A small image autoencoder, trained from scratch.
Model: 64-pixel images, decoder widths [32, 64, 96, 128].
Data: 203450 training examples, 7.4 epochs.
Rows from block 1 of the decoder of a small image autoencoder, named by matrix and row number. Each number is 128 + 32 x the weight over its row's rms, rounded and kept within 0 to 255. All counts start at 0. Numbers have three digits each. After the name is the row's rms in percent of the matrix's.
After each channel's rows are labels from the 100 images, of 14976, where the channel reaches its highest value: "colour at peak" is the nearest of a few named colours to the mean colour under the peak. Only what is clearly more common there than usual is listed. The data: photos with spoken descriptions (Open Images, Localized Narratives). In brackets: how many of the 100, against the usual share in percent.
# conv: 3x3 conv (decoder.mid.1.conv.weight, 128x128x3x3, each kernel summed), inputs 0-63

conv.55 090:117113157128137115112113129137089173142208129147137131130170133133152107158116141164123093127122123127146077159155129173100119153090140129125056144115113204139158000110106114121120235160143080
colour at peak: black (52 vs 25.1)

conv.86 165:114113085112124111143104172114117078114181118127104104116117092115099101104090255144128109114132109111117137076136113126118116115099103134121135117140117122101107214121095128114107020091094121
colour at peak: black (100 vs 25.1)

conv.59 083:149121097080108102173139119139144110131121108149077136156131176131148079117170087125116117190102143089137211118134159125110134151152106115166090110171233156112146180147187128175196137129163152
colour at peak: black (56 vs 25.1)

conv.83 098:138146091134117147143140122117162082123049125106121123121088127117107142097132127083142153126135132127109179092102122082152133100158126125124217115140137052114097255147145142127127036100120175
colour at peak: white (57 vs 9.8)

conv.105 093:103113139150099125163107107124163116130086138195166115105107118154142138152131102165109144138136119117075140116142143153115118162138101176155234123153155148141106100141122160101116091075138166
colour at peak: black (64 vs 25.1)

conv.102 081:089168087139103116123156159135156147112159133099059135166166144133045154134161174113109132082143079174062186141156102097176159127130113145166120135164183102119118054139223132141177197139175132
colour at peak: black (84 vs 25.1)