Rows from block 4 of the encoder, named by matrix and row number. Rows with one number belong to one attention dimension. Each number is 128 + 32 x the weight over the matrix's rms, rounded and kept within 0 to 255. All counts start at 0. Numbers have three digits each.
# q: window attention query, key and value (stacked) (encoder.blocks.4.attn.qkv.weight, 192x64, the q third), inputs 0-63
# k: window attention query, key and value (stacked) (encoder.blocks.4.attn.qkv.weight, 192x64, the k third), inputs 0-63
q.0:150066129137087074119105132056119107064099156125165123154114111116077083086071115041167125128114156121171081127146148097116147182166136058121139098109152163121070155155114116160151095109166189
k.0:154090071109107070128072119098095125079128157178096098124130126119079088126069145064135119107147221117153082141106174111084090123180171097138113107148203131111034136120103128184126122121138111
q.1:134089169164087124123130108177182137145172141090146158147097124137146125111090134110157150075132063087190143154160109106133088111141138131106084153122135171134128114105135166176140118149153138
k.1:113106106198106138132131158143203141184152172089120148134135097142142138151113138141128124075151114115178103135148129122122066084131193162140115147090165125132132096145172151124123136117114083
q.2:075117155126128145122154107140155174101172129129090125112143162072168116075139148157118152082051112126172127141088124158105139087123184128122120119166153205116149129132115113128118194110162107
k.2:096105177149149151150082078149119172120167120144116159147143148082144126109177157189080135140127154129172138210009124132100181069081122154126151117163143150128146170128079063099120140088096092
q.3:125129159125109115096140113146132130121148137122135116137142103136135121127114135170126139162134108150084146102144124151081129135138152150166132137109128107131121138102133130115117138105120138
k.3:110131141140110121109145135114141142142140128124137136144129139136115122147151142157100124148130088146095109110122121125111131129131148134162124126119128108129110126129121128095157143087111151
q.4:157057114167169153085146156180172131147157136095118110132154145116129108094146155137123124113126086069139179115149120185157098202089159123111096140201159114127150203108081146145114111127124119
k.4:161076076175113163129181177155185124157152125103113103134182183124109106117150121135081082122127100089110138133117141136149072129092172124099136139156175077126168159167088167159113116090096135
q.5:159127084120157090061061216124038057131149200179107077151187089141081172079221137141088134132190103093097210091102130138101129141070047139143114102172051089071191148122144213151046124027087045
k.5:099143084096141138075170099147060069090130143098137000117124121097087224067163132089095065069139000170155178092123081050082112190075114109130149133147012116088178093137162255210089066066048154
q.6:142122151140134189203148115047068082146094165097111127152127143152181119155113128110074135112161128139061124115131177155147133152105145207153155148122138113122159165165140114109092135135074083
k.6:121158135111162175096172080113064128088108109126127063166130156173209162127064120104126172122109069130038120095174155129185117183155109193129116147143129139096165172182109131145108170161088105
q.7:171091123066153128130091085140162090121111114138077080170157163123144186123130156100120195121069171133079149166115146082174153134119111109098149145146099135135218140076140127081109180132151080
k.7:152137108074173134121113085163201095083159096130086125130158169119122166143125136056166240094100139133128140192097172042167135141118155118104174152096124194128167118116164190062094140113161097
q.8:142167134156151147217168128198176179089093127093075137130094197106152112137177094150134119091113160117179145135110138059115176108124169164126156104100124152121088132147150051092132089225172165
k.8:145167151166127143167130154167146195113113138132057148178114151128112082112103123192152167105120131103126157115126167087105116126149163138141088061137122151101130138093131058055120125215222144
q.9:140135100112195116089172122093133114085149117203144107141101174058096140120116115073165070202075145114193099172085161056182110149135158129090128158182142145145137123114077142115145114129160095
k.9:156117137117132130172105156088100076106117141136157112157142171090091080137150060057105088132120223101224125212058171095141117111113125116100164162122161122169094145091123151081127092178114111
q.10:168138157131170080089175122168165185120222112106156113143072078122157045138171087082156100093166069144115147173110116121088075157121151175136132152127109096158129046132117159108114169073131188
k.10:154123141121188099163171171140172155131184134042134055154082077126171071142184114087080082057177071088134117149136123134077110117104084123180164155100143060130158107100169097119147151163078194
q.11:170124081085150117092102125133137088122137137118114117184080089056117114082115077112174113134131111134122167136124143077109140124119095113093131146091125132099130124079094127083083184186155143
k.11:161121103096125115094094147155128101107149123065125180163136118069104105092134073100133149100138104136180159130110152100084124086112168104113154160086157164119095124070110145113122164180146152
q.12:152120138098180178111128172169066132110123113116140162071130107079091115160151124156148091166150127131105198021122182162135125207130094128106102127103129084112154167082171172078134122109146135
k.12:130172097106135162124187136159086138096128118112108181104091155048091092211147111105146113166139091131106152043128154174120107128119131108132070136115151066104146118108107204082164140085141133
q.13:132108111150144134158173133114104075146090153136092171153091137160125047115161087132056128060145133122124112119183086135069181116079127111142128131107116096136088148132168124039117160161145154
k.13:111120112099139183109161132180107117110139132177114125120115155144124131081046154161077120050091088112108121074226078112095141162136087098121080153180086161089130137098125078097162141204141177
q.14:060071089163063085061107149115117071145046157152116106185160088106088161154107142147097170095177200099133095137090100182126155082169100090166152087154150097137083101121078167165141093098093188
k.14:048074087127069108023088141158140102163075140141117120157163067117108206121097124157112171111155158140106082119111088128127154147177071076103154140168118112109065127114112133231130057080118171
q.15:136202113108160145136112142162096107150131069133141149162103123109085121160119112138081120100143117095118138170110112117118169089059139175157163141155165117104154162115104134129091163163125074
k.15:067186136103160139089109163164095131147119077107186133188112146155076104113100105139083132097131094104124142114143079131132162158074164169110166165121143128146174184102119135114130143203154141
q.16:184099101122133150137191120137191139131177066124171135116094177165118075129124123103163151070086156100111066131128131163128109171149164103149143077149090128202158128180110129088183091102131137
k.16:199127117095122143193180120128235116136184096144151095134073127173095119146089123123093121112154184112098096113070167179098133147147117116122139108102106091139128128160110087060145103135137086
q.17:096154200088148099132097068153164160114097110125141088136144087140111155172135144146201176169136095184098127202144088155098190093142142149159173172064139138116061117121102099134070193100171200
k.17:107123181120185061143115146120096203136085123122144154132147128143115119173162155157151188186190110132115089168137080120089197155105158113165152149136178090113094099126143071137112180113167211
q.18:124124099138072131131105116147139072152149097152136143135082120160131136102118133143124176097190121121149092154116146093148108101119113140164163141142186094150142185091129185127141159182089120
k.18:061173126140068150065109142151144119153156112145164121119087099170143171085108090146139136155153094152128078114170136112174127143133135142108169144072139119155129168120121149103144140183145136
q.19:147050083136038096125120107104140122114153191144161091145166117149135117060159178158173171086133131212008101122148181134109160147089081131124101109133187071128122130093141099170129094123144146
k.19:127121070150072090077151063116126126086173140160182103121112089134148165046153168110212162105093100226050108136122181154132150131149137143126136125138176099125114083093093142163109111067138136
q.20:071173177165110049106118127171076183068161186154105100118122122132149165170130177183108120146147141112137139126086120077053161166052106130169113045168072144136095055074149126150157083049120123
k.20:092151153164082091134116118113112166094137169082098106149076146148117146180165191134111093079139128147148142111098120116109171161063101105184113067130081122152093093081162164132133079039091153
q.21:179100173102123141111156133089122106156127154096148122170133137126149128175064101077063087146134115082131161141130117130119100107165132180150106159144096133108153135148124084144110152092071139
k.21:155090137115135115109168123147116098164120154089105093175141118164154158130071081093077148124115123072108122146133104065160080127170110176124126146111095144041175158139155088171135157138068135
q.22:182130118071126130122074143135134139163212096097123125137123110132058088114074104110097079137151115090083177145113095134098128166129085100131095134086121132058185110096164137123114164153130093
k.22:141152127110176125124149119128107104155173117097140133161090080113063128108104123098152085141110074110119163124102097137122153132138159112139093108087118143120190104061129172124127149142130041
q.23:120085176110162154143131102179134113112157162117121145115115150097094157137096169136158164107167052069185127143136136100126176183078133107144115140147131182112122140097133183136148137116156135
k.23:116106120138128139162136106123104143131154171100124127101079180119099132184077128126109137110186109119177118093135106145127156142074200107149120141140174094113125117134120217134124136133120117
q.24:143119098104075138118146116112110126152108214091158165211167117072186110131076099099184108180138200161137066081113184155091152130129117115098110095078112116068101091144081139152115031180142179
k.24:138139131087042095097155133116054138159095215064135178210222082119195099088046090134170163135061165149081089051069144150103087122194157124116132150089153151093075100114074125167153111145138124
q.25:143144121087149118086105090126130147167153115172157108128190133206116093099186107074101124174087140219095113152149125129088116108135147080124149157105131084101138172149181140100096135115153138
k.25:115152136057139153140132136128108142137139124174152083080162159152139083100180125046113084175050107141069100139168065057088148145136106092134149140097091117127136117161143141094134113155129155
q.26:110128102123106128102129088182169152113151127148145144121136101130152157111128114165125150138148138136162121115116134129104096127178122112142136132116151099109129102109152140120157135134111175
k.26:116113139128087112124129105115164143142168140123152151113118078112159139123155101172113135192129115131133116105124118119120138125159116106143139107093112101118114114112119160090160121124142174
q.27:115158163137135134123103074101113141141126120115092092190109124128193093101105068118115132143118085168096146128112110131089089154111178143100146139094135127118123134128150124052078172182147072
k.27:112143146134149160122093129115126147144122090102102149188165179130202120121151121116092129104097064125111119154112114102094106154098181139139115150104175169131093146160147127063143159146098083
q.28:147084127140109151060073157122095089094111156135103132199135044084087125156155168178131127101124127111180133086141168172123128063099125052179104127073184157105137105145149114134137121134127107
k.28:114138132164167104000162091117139079079155094152159106213112043084123115154137175156193145088101071129165174064121139140082116098102142055191094140170134184123147200131082125166126130111168092
q.29:111171159114098150111168146149117127129074112112159191105127136123116137182187141117159185108092120159146124121179138141138151018149153183137136142133109128182128143154117121177129083107142154
k.29:084152130110097127123152179180149154144071131129146154113141119150098097183137154156116184102156152154137108110155128127105107089143112196114140148137093105120127121158132087109129114118145168
q.30:128109133166153136136103140149101121111195139115122083176183115127078063106174062053077176075151130120174099140065167105132112132116170082148157103150146148069172110170199226137121093132140104
k.30:069143127126156192109137129117079141096155150114087000160164124116117111119114080067088073058099073114105109120093103101087125182143171055191173112096133144133147167165163202139116082184107085
q.31:101178126112185154144182177131137137113137080064103106126113108088127098113157065122186157137163120123077084084106138133150110188089124159064129093143096128118121097163152148073189146145123100
k.31:147153129111159160229159159102109114109120118071098143118068125094116118148125114157141136118144179158113154134060144213093084135100145119106127107148182140131094097122159143057148171128105105
q.32:122100135135118120126133132118149153118146142105145131159131137138147141114130124134129142125129136128103135147141131145108090113122135164146102135113102103117125125129147163098130140142121127
k.32:107113119121130146106140126131137148123095147123124131143125139139114182129126120131142146117118137123145154133101125142136120135136126112141095147155116117117142102134137158104136139131118131
q.33:084167086123109140110155130181203203104144090069138134134101144079159043087088103149056131094131156115180081114183114096106185138140154071138194181166060101186116067165095117118112113074162151
k.33:133141117172103073149138106098163166146096126135148187159144181167186011122129116181133212162128186120123085152129108147107191074148148104122168148112113125194096088143078057112161195090184101
q.34:133152161131096088119132155166152133115139138111150164123110104090112092101147131059152090139086154130164124088120166098098075075144090095133144105104096131101117113164105164097181040104135165
k.34:155146134159143114103156097136165101119071152135145144112118114116084082117135139092158141168133133138137141079097136118096108109190076093124130155074147151131099092162131146087150091105163154
q.35:103178147116111165099128102149218177140119098115200135135079118107170116121127094114163137060133116154120095111166097159099144100125160109116137183102058097115069120133108115076066139157111137
k.35:100092133101049135109134130135149178163123186193149162143084100163118145107128107160125143173142210143108147146112121133122117037143139143150140146086159128168108107172144069108154137206139167
q.36:100096076141109143099157069123150142102128143099101118177116134089115148080161167164118159117160137233077098126156175081130126144096126129155145153189184177151064138129102101123103136100203129
k.36:137112119153143122104105122060144110124048146128100122116126099112174138128178157119116166105135204221091109129112112093149140123117119128114128150181177114117038132132097125146061143082190121
q.37:150093062129091150146103141149114204079126083100131148133131146137083170109136127220084184100126162069176099141198142105064207177139091109169135119159114186106126136127124162178105186165138188
k.37:105087108156089180158083139133109176102099141130092148144154176126143151138119159165112171119171181120154154098216085159102208181144122124158103135126111147105119136085132111153103153165199185
q.38:088087112166126134112137111069073147126160149133095113147140109113182208134193178199122105156122171164100102095160164180141048107087099187149120103169167187163115160121137092212145135110177097
k.38:112150108144132163069103143123151134097115126074104089147150097088179168179196156118146088116112132169082107073142181163139082132071120146124099116193169116113084187093123147131108161073143107
q.39:104168097101116162101179111073151122111159150110188139068117206117164147093156119159073104111111137170131095165110089129159194130112112151097175161164086103172117115121125086132071178113178117
k.39:099166105159070148111186122095101165133136180115151094130112132121134116077119113143072085131110188149133086171105147144142139098119139151099194133146172064164132042150098108131130133123111165
q.40:146134117086137125102160103076156159130117153123146093143084094164137083080136123133124126184210193140022127138154121153029104169137109160125129124083140125134121122092149156069125126164115140
k.40:079144166083127099139138153096136154140112079155147174065104125137122181087119134135119148119128154097068110146188135132116141166130167116096092108096058120133094146110112166101104100164107110
q.41:116075178137150101118091098119129150123113132140109143127138096123145157145137154135155136159169083102090143112113130132152073164110134149107082103147151156102089115101142154143134143076100115
k.41:157105120130151154094095134128134135107156124125123107142166116097172141134170152085138089148154087128066159102130111163157088136094152166156100123153107143121128125105147192126076136082151120
q.42:180147159136119101096097158141130146128160112114150117146115126098173095115076111058139110119193131108111143096162161129111093171144094145125142106184122105091128142146080133150127121050073096
k.42:158148111171171153066150113110113159147151089142162136166126124123156094097138099080123136121165100151116132121135141156112115217126143141119164123176118173125163148146125179154131161076125092
q.43:095140080170095139099100134116125122104106094154148079109147132109134096191077125138180180050079134173096137131171093112142197163161186121100124135164159125157102102149107116171136123082163086
k.43:129100098116130133154090159085152107140111176152121080169066111121148100165081165103171138095139163184092123145112148156160169102162106125168118131148193085143093100112160097194122160074172092
q.44:128121139127127101136141112139105121134121122160121158147108125119110143162136128121124100104145118112138112122113135132152147139135126105161173096134153167117136154124102106128114123137111143
k.44:130103136147140099122112115139126130098127125153129133112115128120104116134128138137124115119152142115128111105118140119136126130126119150140136114121144161127116161134121103113123117146135146
q.45:114138173140141096159125123103124120173099144184196120181167116132134109218105107124156062146141156099062133132149106142106110142187159120124122065082144089110166111144139144127149084130096125
k.45:087130128096153127148099081138154152133139127159162176139115100125086125162076137131143085115103126074055159150109146141168133162145131122160087085083138171115160166140123148110152109151114118
q.46:110100205152204087125118106116181143122163125125176124089143178121122104128139157134135155164137039112079139165115103134163141140087168161111067182115090121085113126139171148101099165090129119
k.46:075117141112147139154137113126098138143127169124143104147130134164108128105148143113077071158112083101118147179112076133133130149077148145168092144153094100127167051142176164133134114089094155
q.47:139125143118156123124116174168136097120150149117075094108141089160136143142102145113130156153112157129127143105174124163111052133124124136089058130094132102135130070083189151114207122151133084
k.47:150174157081139102124116183161139064142160077106087099115127101140169158178114098108150165128109071143098154112177079135110104136112126093101090151136087073088128122080173179110139156143127075
q.48:104147118105176123116142146117118111098165114084136145139128160137118084137185156132178076153110144116155137078136139134139125075078104081166127117113063140118090151173129104108079104160128097
k.48:101140123106117103133152091149107109084105127129115135161139123185080108130124164145120101182144131130132136122116101105085134087088128102161132124094080122138036149170097087125129124158145090
q.49:119157157138094113133138190159104115158138115190143140125112128105143188206134138148109071073093153140140095098158126202108093085132113139146187116140113164126097142114096117116180103143136147
k.49:125137161174121115101129160200133140116112148167108131117104081116121130158137137119157122147141185143124109098120143191096094111135105142161149144142202158128150158123129109082171138191136168
q.50:153114192125120153123070152178134115101165137136104168128117097164099130092112143105176173116080041091176159109087136150136107116165120132106048134075086087076120140118180141141182117148079155
k.50:135102165106128179108132161164118100139148189135107120124097127153126157121133099101179121150112062146207200109135101099103126123112073103119084123094127093125157121152168180130173123140093159
q.51:137091127155157113140144096137107108115114080118116123091110130098143240150179137141121148086115120139145108179126181120227087113100140145118116159144172162125114181097131135099083167153120130
k.51:189086124141117133108131137130099102099114117112095090113129091117127183154181134144071147129177170167126131118113125105173056115122126177138140127174176126132155167102155124121107131171102184
q.52:115155087118105147126081132120094120179142139123104112122130150118133148125173136169128125144174146170121080059142169124105241149129107126122134201207158187132101153133136154113088156149140081
k.52:080137122079108156137129143153058136171108146080124120101141144129162153072129149151096115087152176174113053114142113103087150128142138112164192165185148215126099138122133159127125128136140148
q.53:126119115117106147093125119142127149108118137157103164134116086141102111080132152104148146104114136129135129101109134119090103119139092116116111114117138152128087138133136133177152098125127162
k.53:136135101156152142087130155127161121133112153147110121119144108104131104108130146103168129137122138140136126094135132132110117105145118113119111133097143103113080110134117140144107119125154135
q.54:103095121115118129128102105089103136160110130082131163131196146145174168122137138155103129142113100125113132146128118135168129128107157136141082108138092088147128098104155138158107183090158115
k.54:161111105126099160124121100124156155136167112088144100170175134110189153129160142133115104137106107114108163107120133160145148133095155143135096132163092128144176114126132188158099154106142103
q.55:155123157105088170135128141130104128172132207155108166145147074127121176044111157112096100186145167177114140118095145134109071097188066135105095138104164116131138074072157156171206085141173193
k.55:143145133128126166106127153133179112173166116101152181058186110064189145098135113082154134139064097147121125084158139121145083152111110109072100160094124134092169124118128206103139089154145190
q.56:157124174159184075139100189205108030081169064207071136065124167147107139198173174128114116125051077091102133138126143157150112155124127127018083110130103104169147117064173167125226082116158096
k.56:134185202165206110148116190161087003120107119173044037083099149149145124190115154096076099115124079133089122127153049176121100151148053099109122141103112046128146110068184154126175126097133110
q.57:105110116164165158141186120147156157082128151188129134156071164118081123130111124138077109108141193117107110171140091163107123152120108130098164138145156124129113122145106111154162113146115173
k.57:075111143181144117120145140118154143092132151204121189123133137151111068125104126132128149134119185125121094195164107162141105167121124147110124117128154107117113123113085101101153124149112164
q.58:124071143171169116120134056140157131142097081136122122115174107128151163101218166132198161117099174123044162121184163114137047138105157145086079132087116090141147186069144109142089080108093127
k.58:145083123133147159104115082131188100171052127146101092108182089123134209142181156102062146147139180136043161116175152135162088133125103117131013134075112057129127163096152114165063134118139118
q.59:140115135137140110169136128181106101168108127140116159143172111100162146159120134083113083151142160119131128105129143116146095121165134113155163088127105128115192086076120106136121110112106141
k.59:196118131146143114154107083160152118145169053139153167114165128071163113158132135129098127132127101097091156094131137148136127142136113134132142117112110210132168185108129117140111142142166106
q.60:132147145119140112143154154097078148172143095130146126112113172155119138169150104191083078150152137062142146091151106159061128061082117130169178111118083163112155185134144080084092137137080125
k.60:068166135136125101110168140194072186104126102117141119120185148169082132143120112160135110159136139058131090130167154160083151105108171156150173112110080143131137158123108063057141118139065126
q.61:140128095094067138108087118098127161133112150080126119134133105127140072048086124141152143124188128135096136093108131097097147167170149119161110138114128109169119102125123154118111128104124127
k.61:141110119096109152115127148079143134155120122109150151107139138099160123093118132134165141110124111119132131105139149111133186098132141119122134124116085148170101120150097193149109149088152101
q.62:106123139130134065114118116120138110124108115130146139063139141095175132140151141138138076141126107141064097080125152144146124143133148147157174109152126164158110106112108109131116113037152118
k.62:173140144159148124110091108112150121136111121114139114110118104076149095118176147111101048120150118132058111088113152170147138108125111148141146122132168145177096133121135160139111155066182121
q.63:131078153141149120124166118123144129124130152083099114082148152128128131074114120146062176145153090129091160187107131098167058103101129175115106167138133103152142085090173131097152125068146129
k.63:153155123155174111101162153111129109128121103078137099106197125134181112100127104116112181110101096123132113152139128152177106132123160148098114159170076060122180044099135193091086141054089111