From a checkpoint of a small image autoencoder: 1.8M parameters.
Rows from block 11 of the encoder of a small image autoencoder, named by matrix and row number. Rows with one number belong to one neuron. Each number is 500 + 50 x the weight over its row's rms, rounded and kept within 0 to 999. All counts start at 0. Numbers have three digits each. After the name is the row's rms in percent of the matrix's.
After each neuron's rows are labels from the 100 images, of 14976, where the neuron reaches its highest value: "patch colour" is the nearest of a few named colours to the mean colour under the peak. Only what is clearly more common there than usual is listed. The data: photos with spoken descriptions (Open Images, Localized Narratives).
# fc1: MLP up (encoder.blocks.11.mlp.fc1.weight, 256x128), inputs 0-127
# fc2: MLP down (encoder.blocks.11.mlp.fc2.weight, 128x256, transposed), outputs 0-127

fc1.225 094:485512478550516546514590454541434532483506413524480553435500455486482486530508493555521465425490504420505344479581486528515503484498552518440520476411563477490575534530431537430518515466575455491543528506414402465529491448644446445535475467515504523476464600495563469448536442507493515555446488481565491547463591535502504507469481469433453508411583467502515628445470548563581479550619
fc2.225 110:500468526472541489444435565482506537502492585527563392493526525540498463422459488502473512500438491516489554522471559443553566507484426413477499525561454511506421506416650465521526562561433506525536494476554487507499455558416575468462539584486504452507499516511494494555532552453481544494554466531479534483499358433561428547506510446492560494633388521530568432563504362440456532483445
patch colour: white

fc1.218 097:417532428559464519494451499517455571444510456467495537451435499497509511476511473498462516446528533519465441534476500528563526477442481444528483541479599438517512499604445519454530507558534550551521553446544422487438565570592529415539592452443559456495512530473537484417473645475415486501555493393532521531452458413457470421552573491487577443380451469466562473437475565500528520611492
fc2.218 110:564495481490397556487511574423502426471435586527438526549577483539514442552482541540475458508424470401488447437490448547490485536556572536488551519495379566492549512440462534490444487401470496522499519547537602451516503453416504442475440574570494568548547498516465551596522386456575509503511491525489551485499595518451519522510536501551427523570469613440498585468576458456511445487546
patch colour: white

fc1.69 102:529512544553520432503469511469478431529526506492595498446427477554469511526480556557519429453483466458502396504488447500465438547593431521465503514493489526443450435343502489452425496435516426481424507434377534416547456436499482446453430559511438558425478535564465501511534513486488471491437544569472499498539537568549509493561445466514406540487515523527490531579540534466548586390630
fc2.69 065:492487463578498507485559476473508510583504557471545548474454439486498455510506516541449490518525559450577442514478486514392494507596452548470443533485511488456529473340453465450487441417574454508441497444435581411514434466511516522538450463562399561449508495456551576452587464478552475496457478601521519531588578482460573537528415420464404424536508474449481550511580564558485515446535
patch colour: white

fc1.95 118:509471518498505530487467519374487507483508439382533537470560497510483392502490437512483401521476573509408449557565468572482488385388556460602459385427557585545533538549488545440604515462525518465454503551456539550489531545524440480471438551529513523576467486542503519518436523487547466552567552422505465526466482590527552481507429417491470497491562534528473479495474582547473431439445
fc2.95 100:510464478533449482391552517460483455433523385443567499510497534521535469454505482504426450477407544441626471472551456507468514484466500608543491458469458528495537458543480551443502503478485493466540509450534482527463491534433537517457487593431631511501450447507533418526413458501467445531503442404414462480482480627558504584485422446503403543468485532518543595464618522517423454485510
patch colour: white

fc1.210 106:553497345476547533452493510538511524507486457525539525454540432500473557571446560415475503536510526562479500511548440576543446427518583483532555628502542434479522481518520490483535552519511527468505507567630595560473555498520559494503481418440556550470493518445491466422435648594472563499497557436488548516605484434402466476531559494468523552443476440437486514449496482463437498480461
fc2.210 093:464465631526442501523536516540442597481501491410405454464484415493556512463486449519486448433448381516445511506438521467459485558486555510393437490535498573563503523519565431574366490536516574496539536460467404598483393505492453477550521585517463489453542459503556468541536565463516501562493464470524454551363472557512445440479509502531528512471491507604477495532477526557514484446542
patch colour: white

fc1.194 098:549446580543506506478498512438487483407505452573526492510530546502491503551357566561409554428465459521552515449502517498498440499553378488503543512529515470479569555444516529583547409466491475448487503443514520478457558558589446523486553464452466450608481505513590567427362529556474486518505447593514465534504444486533491442520462456494485539455427595525492426414473495412584446510489
fc2.194 113:432476444534443458519535426522547452524484564406480469519523472488506563470575460425563458591544555438461443516512606455498565497508558503512448508528478470504485433586473435465498517543470549576561473500488534524509416474499573545461539542500510489451501598433445435619631489415551542489548522426517494402516557448533556545499577516508534410516530548424418520566538547510450546474580
patch colour: black

fc1.118 096:421494561512449454377460453525464495534501534552458563525444481484555509406441453433527568528423424473609532529471495499412503490507577502526523492516493481513434411488559548589506520454524524534368550481560469421472468579490504544530555601542462484469456461518509502522477575399511478453476438566557482557552458508386451501515505419490536531469471439403554425423496484469473529579481
fc2.118 040:461444553547528459455487550574451536536445504538453528466439495474522556500487459438430443471495499496441528444483541505516544511472541463375499545494598541493397504435564470483629483523598507479411454507518503529418548585563456546446621457453476542424429416521609429554498500485490507550558368550518490452485545494501451447432544464546500446482467577514558428470490463534489534537502
patch colour: white

fc1.15 114:429536487423571499459449505559405547396536581501521459497550500490523534378502525574513511463429482413496507512440546490547438467543533549475508491458533458447421424530466529511519574451546525519518502434567486542502578559506496496546442490409527455482458547431565459561460502407594495623437598462457485445514473538534531482527472577540497536529568490594551620493457435491500490571535
fc2.15 101:531502554520480532508459575463492475608463461433449533510442488526499385534560495429531459534573486606402444564563463449484517572449482437519395494515532479537502572499556487496474465503495526480408503525410456476558417548485454496420531414614492523495592557511482554502562565561494572459496451471534493583451466522491520520534438428450524451398412515478467514503503587514447496409445
patch colour: white

fc1.67 145:551471523525537480509446480541516523600559397533514409447508551569513573503456559536453480424591479499428552470530515532511455536398582509467562469478570509456521527495472543465479509529482538479469492472521569544492517435449478493456449347506543397505383522514510459385392527434458521419526546438456394526516529514537432540480438496464497496493519402435453498486555452540477539421449
fc2.67 098:543442482510545544489453550515459520564493452585508466467439520635527541521514547499366511490506546448584508552549477519492529447457502531467483492511506466431558538446419536438523583482563502462478469516552502524543545481408539508470504477462640400422466532495528510429381507398439596500493458512457482498535474557537463513531399465446539549485474445457478488488573446520410602589473
patch colour: white

fc1.235 081:489487525508511486589460547489426427505579533552497441521491589508500527569434542421415536558505547549422427457513419552497398462419435550505481522467452547549594548600474446531423445551566512580570547500477548586554551502538510443537462450494514545514480562497505429577459527537424497540516500464519525542513438593467565452598529531499503561419469447588448526481447487462565475455492
fc2.235 097:440484506470494486518626448535537477530402536531418513517506427467477512424499440561586457442437573407499517490472586470441546493549511483511558481471511465397516500403486441483499480399520512497446476549540519429541458456473448538558505524492397496467545470426503545491539441465577483419583488575519493437501562401497494504508569492495434452564557591439486483561571528586426490589542
patch colour: white

fc1.20 105:465485646523482496464418457501461527494530482520470488524566379517479448453438455571443438543535373557492521482544436430429502450483603532474469361534458548469548605440513580519541520454533517491474374489548527564540516474420485453571508542432533542438504532564456514454465474541493539532464519448435511544475539452467546544493443497516449464484479448390568546472489482532433477490454
fc2.20 138:476539476501499421558542489463558514511483558366461561471486464427486498534480488379535496511555610529422473461405502505544514523478476498494546558479541502514545431519502420495489499552447424513491591532458529454481489534637526601535547407499470486526533437437475458557575505471592468459546502512582471469509446498494548466558540564463460399515541547534458449555424553415608444492556
patch colour: white

fc1.93 122:424518425440551455423472513526496574422459514509568463488463467590514529553477503533451405437483526450469535457487483480490429560439551458450631373510531489572481576435563526484464550491535516479573539479507522512493578582538398504534393470429552523477515620549521402556452591535497548569484486477506546409507545492510488524479468509551521548466408450559488536493499454497440503477432
fc2.93 092:550456484575453404462516509582483496405511472485526564474500518454463502395479562520507444431446417531404462524504498517494486440449567512574537536383559465493410485510535476567503593534513421575497454529456417612475513501513412463505479490568482464483484531550465582516453594505590557502491555519432543558529496508478473461605535530495473441477535535483468517413490623508571534429538
patch colour: white

fc1.79 111:547391515508466531456450466507473469503580483512528425449437510518501529546465493537432543522497499559487536510529409543500494437453537514460433629537568408533498421670496500503501511498503581464596501448586535539508522470475542426504477456421619424511440434493464513400452568516497502485459520413408482546481469500508458392567480551488553547511470504519507499536487459513534511427391
fc2.79 094:480593469574544493517495475478636453485506554509473550462547456431502522530517517452525507470494515546384474454532615525523452538459551383574592519463483513492532534428596493515541507485417491535377478536467496486545562408570480505512557493466433546499523555472444478566494480505535462437553483454549563465524519402434560494522620539498465545447580598494546519543468527534486418473576
patch colour: black

fc1.49 102:512549509496490524537542459504490516458527483573471550513472499503396586437515469471511517388480499393572613390491465503502567497544504533424505412431539478425519523547454566537492520456460520490587457402507408392489508605498508585570401502488484460429453574536510474492407530536485520463515513515459449454492446488553497552516614574521490461518478434402522498469427471451537497568478
fc2.49 066:513571520448498494526560512552534511443554479554498465507466539515537571434467462538502563456458439358560494392543488428493606510556428577576490513514517530397454487494489484575503492512489480446593454454533415475451487526536568594552542457421460454489511514451513457480523418526459518493457450522433489443534547469521441561452566503503519442588497416435485578511455433424539551626530
patch colour: white

fc1.31 089:481536451549574491546501553520537439526491471495415458560522520471489582587517418456494567477532458518345505500455485582460501473503609479476508468544452450522522509515509518670470392508489494514516420476523526458412547530520458519491510434560464569593446474480527521550433544460513498473558550498505501510592446510572622546487520516427482560392511422459430513444503485432494454461462
fc2.31 130:442446520608402555488512414551524520517461550473467511508548439488501469428507599503534511529445579479607533466570528528583409474497407611474450458498471507423506463447474472436515610437518442582446614562475569521542474482467456585543515592456552508534547481504514485471613470498577496508488469522518450552452552466454429444518467546496458420527469553453518464564527514490491570512492
patch colour: white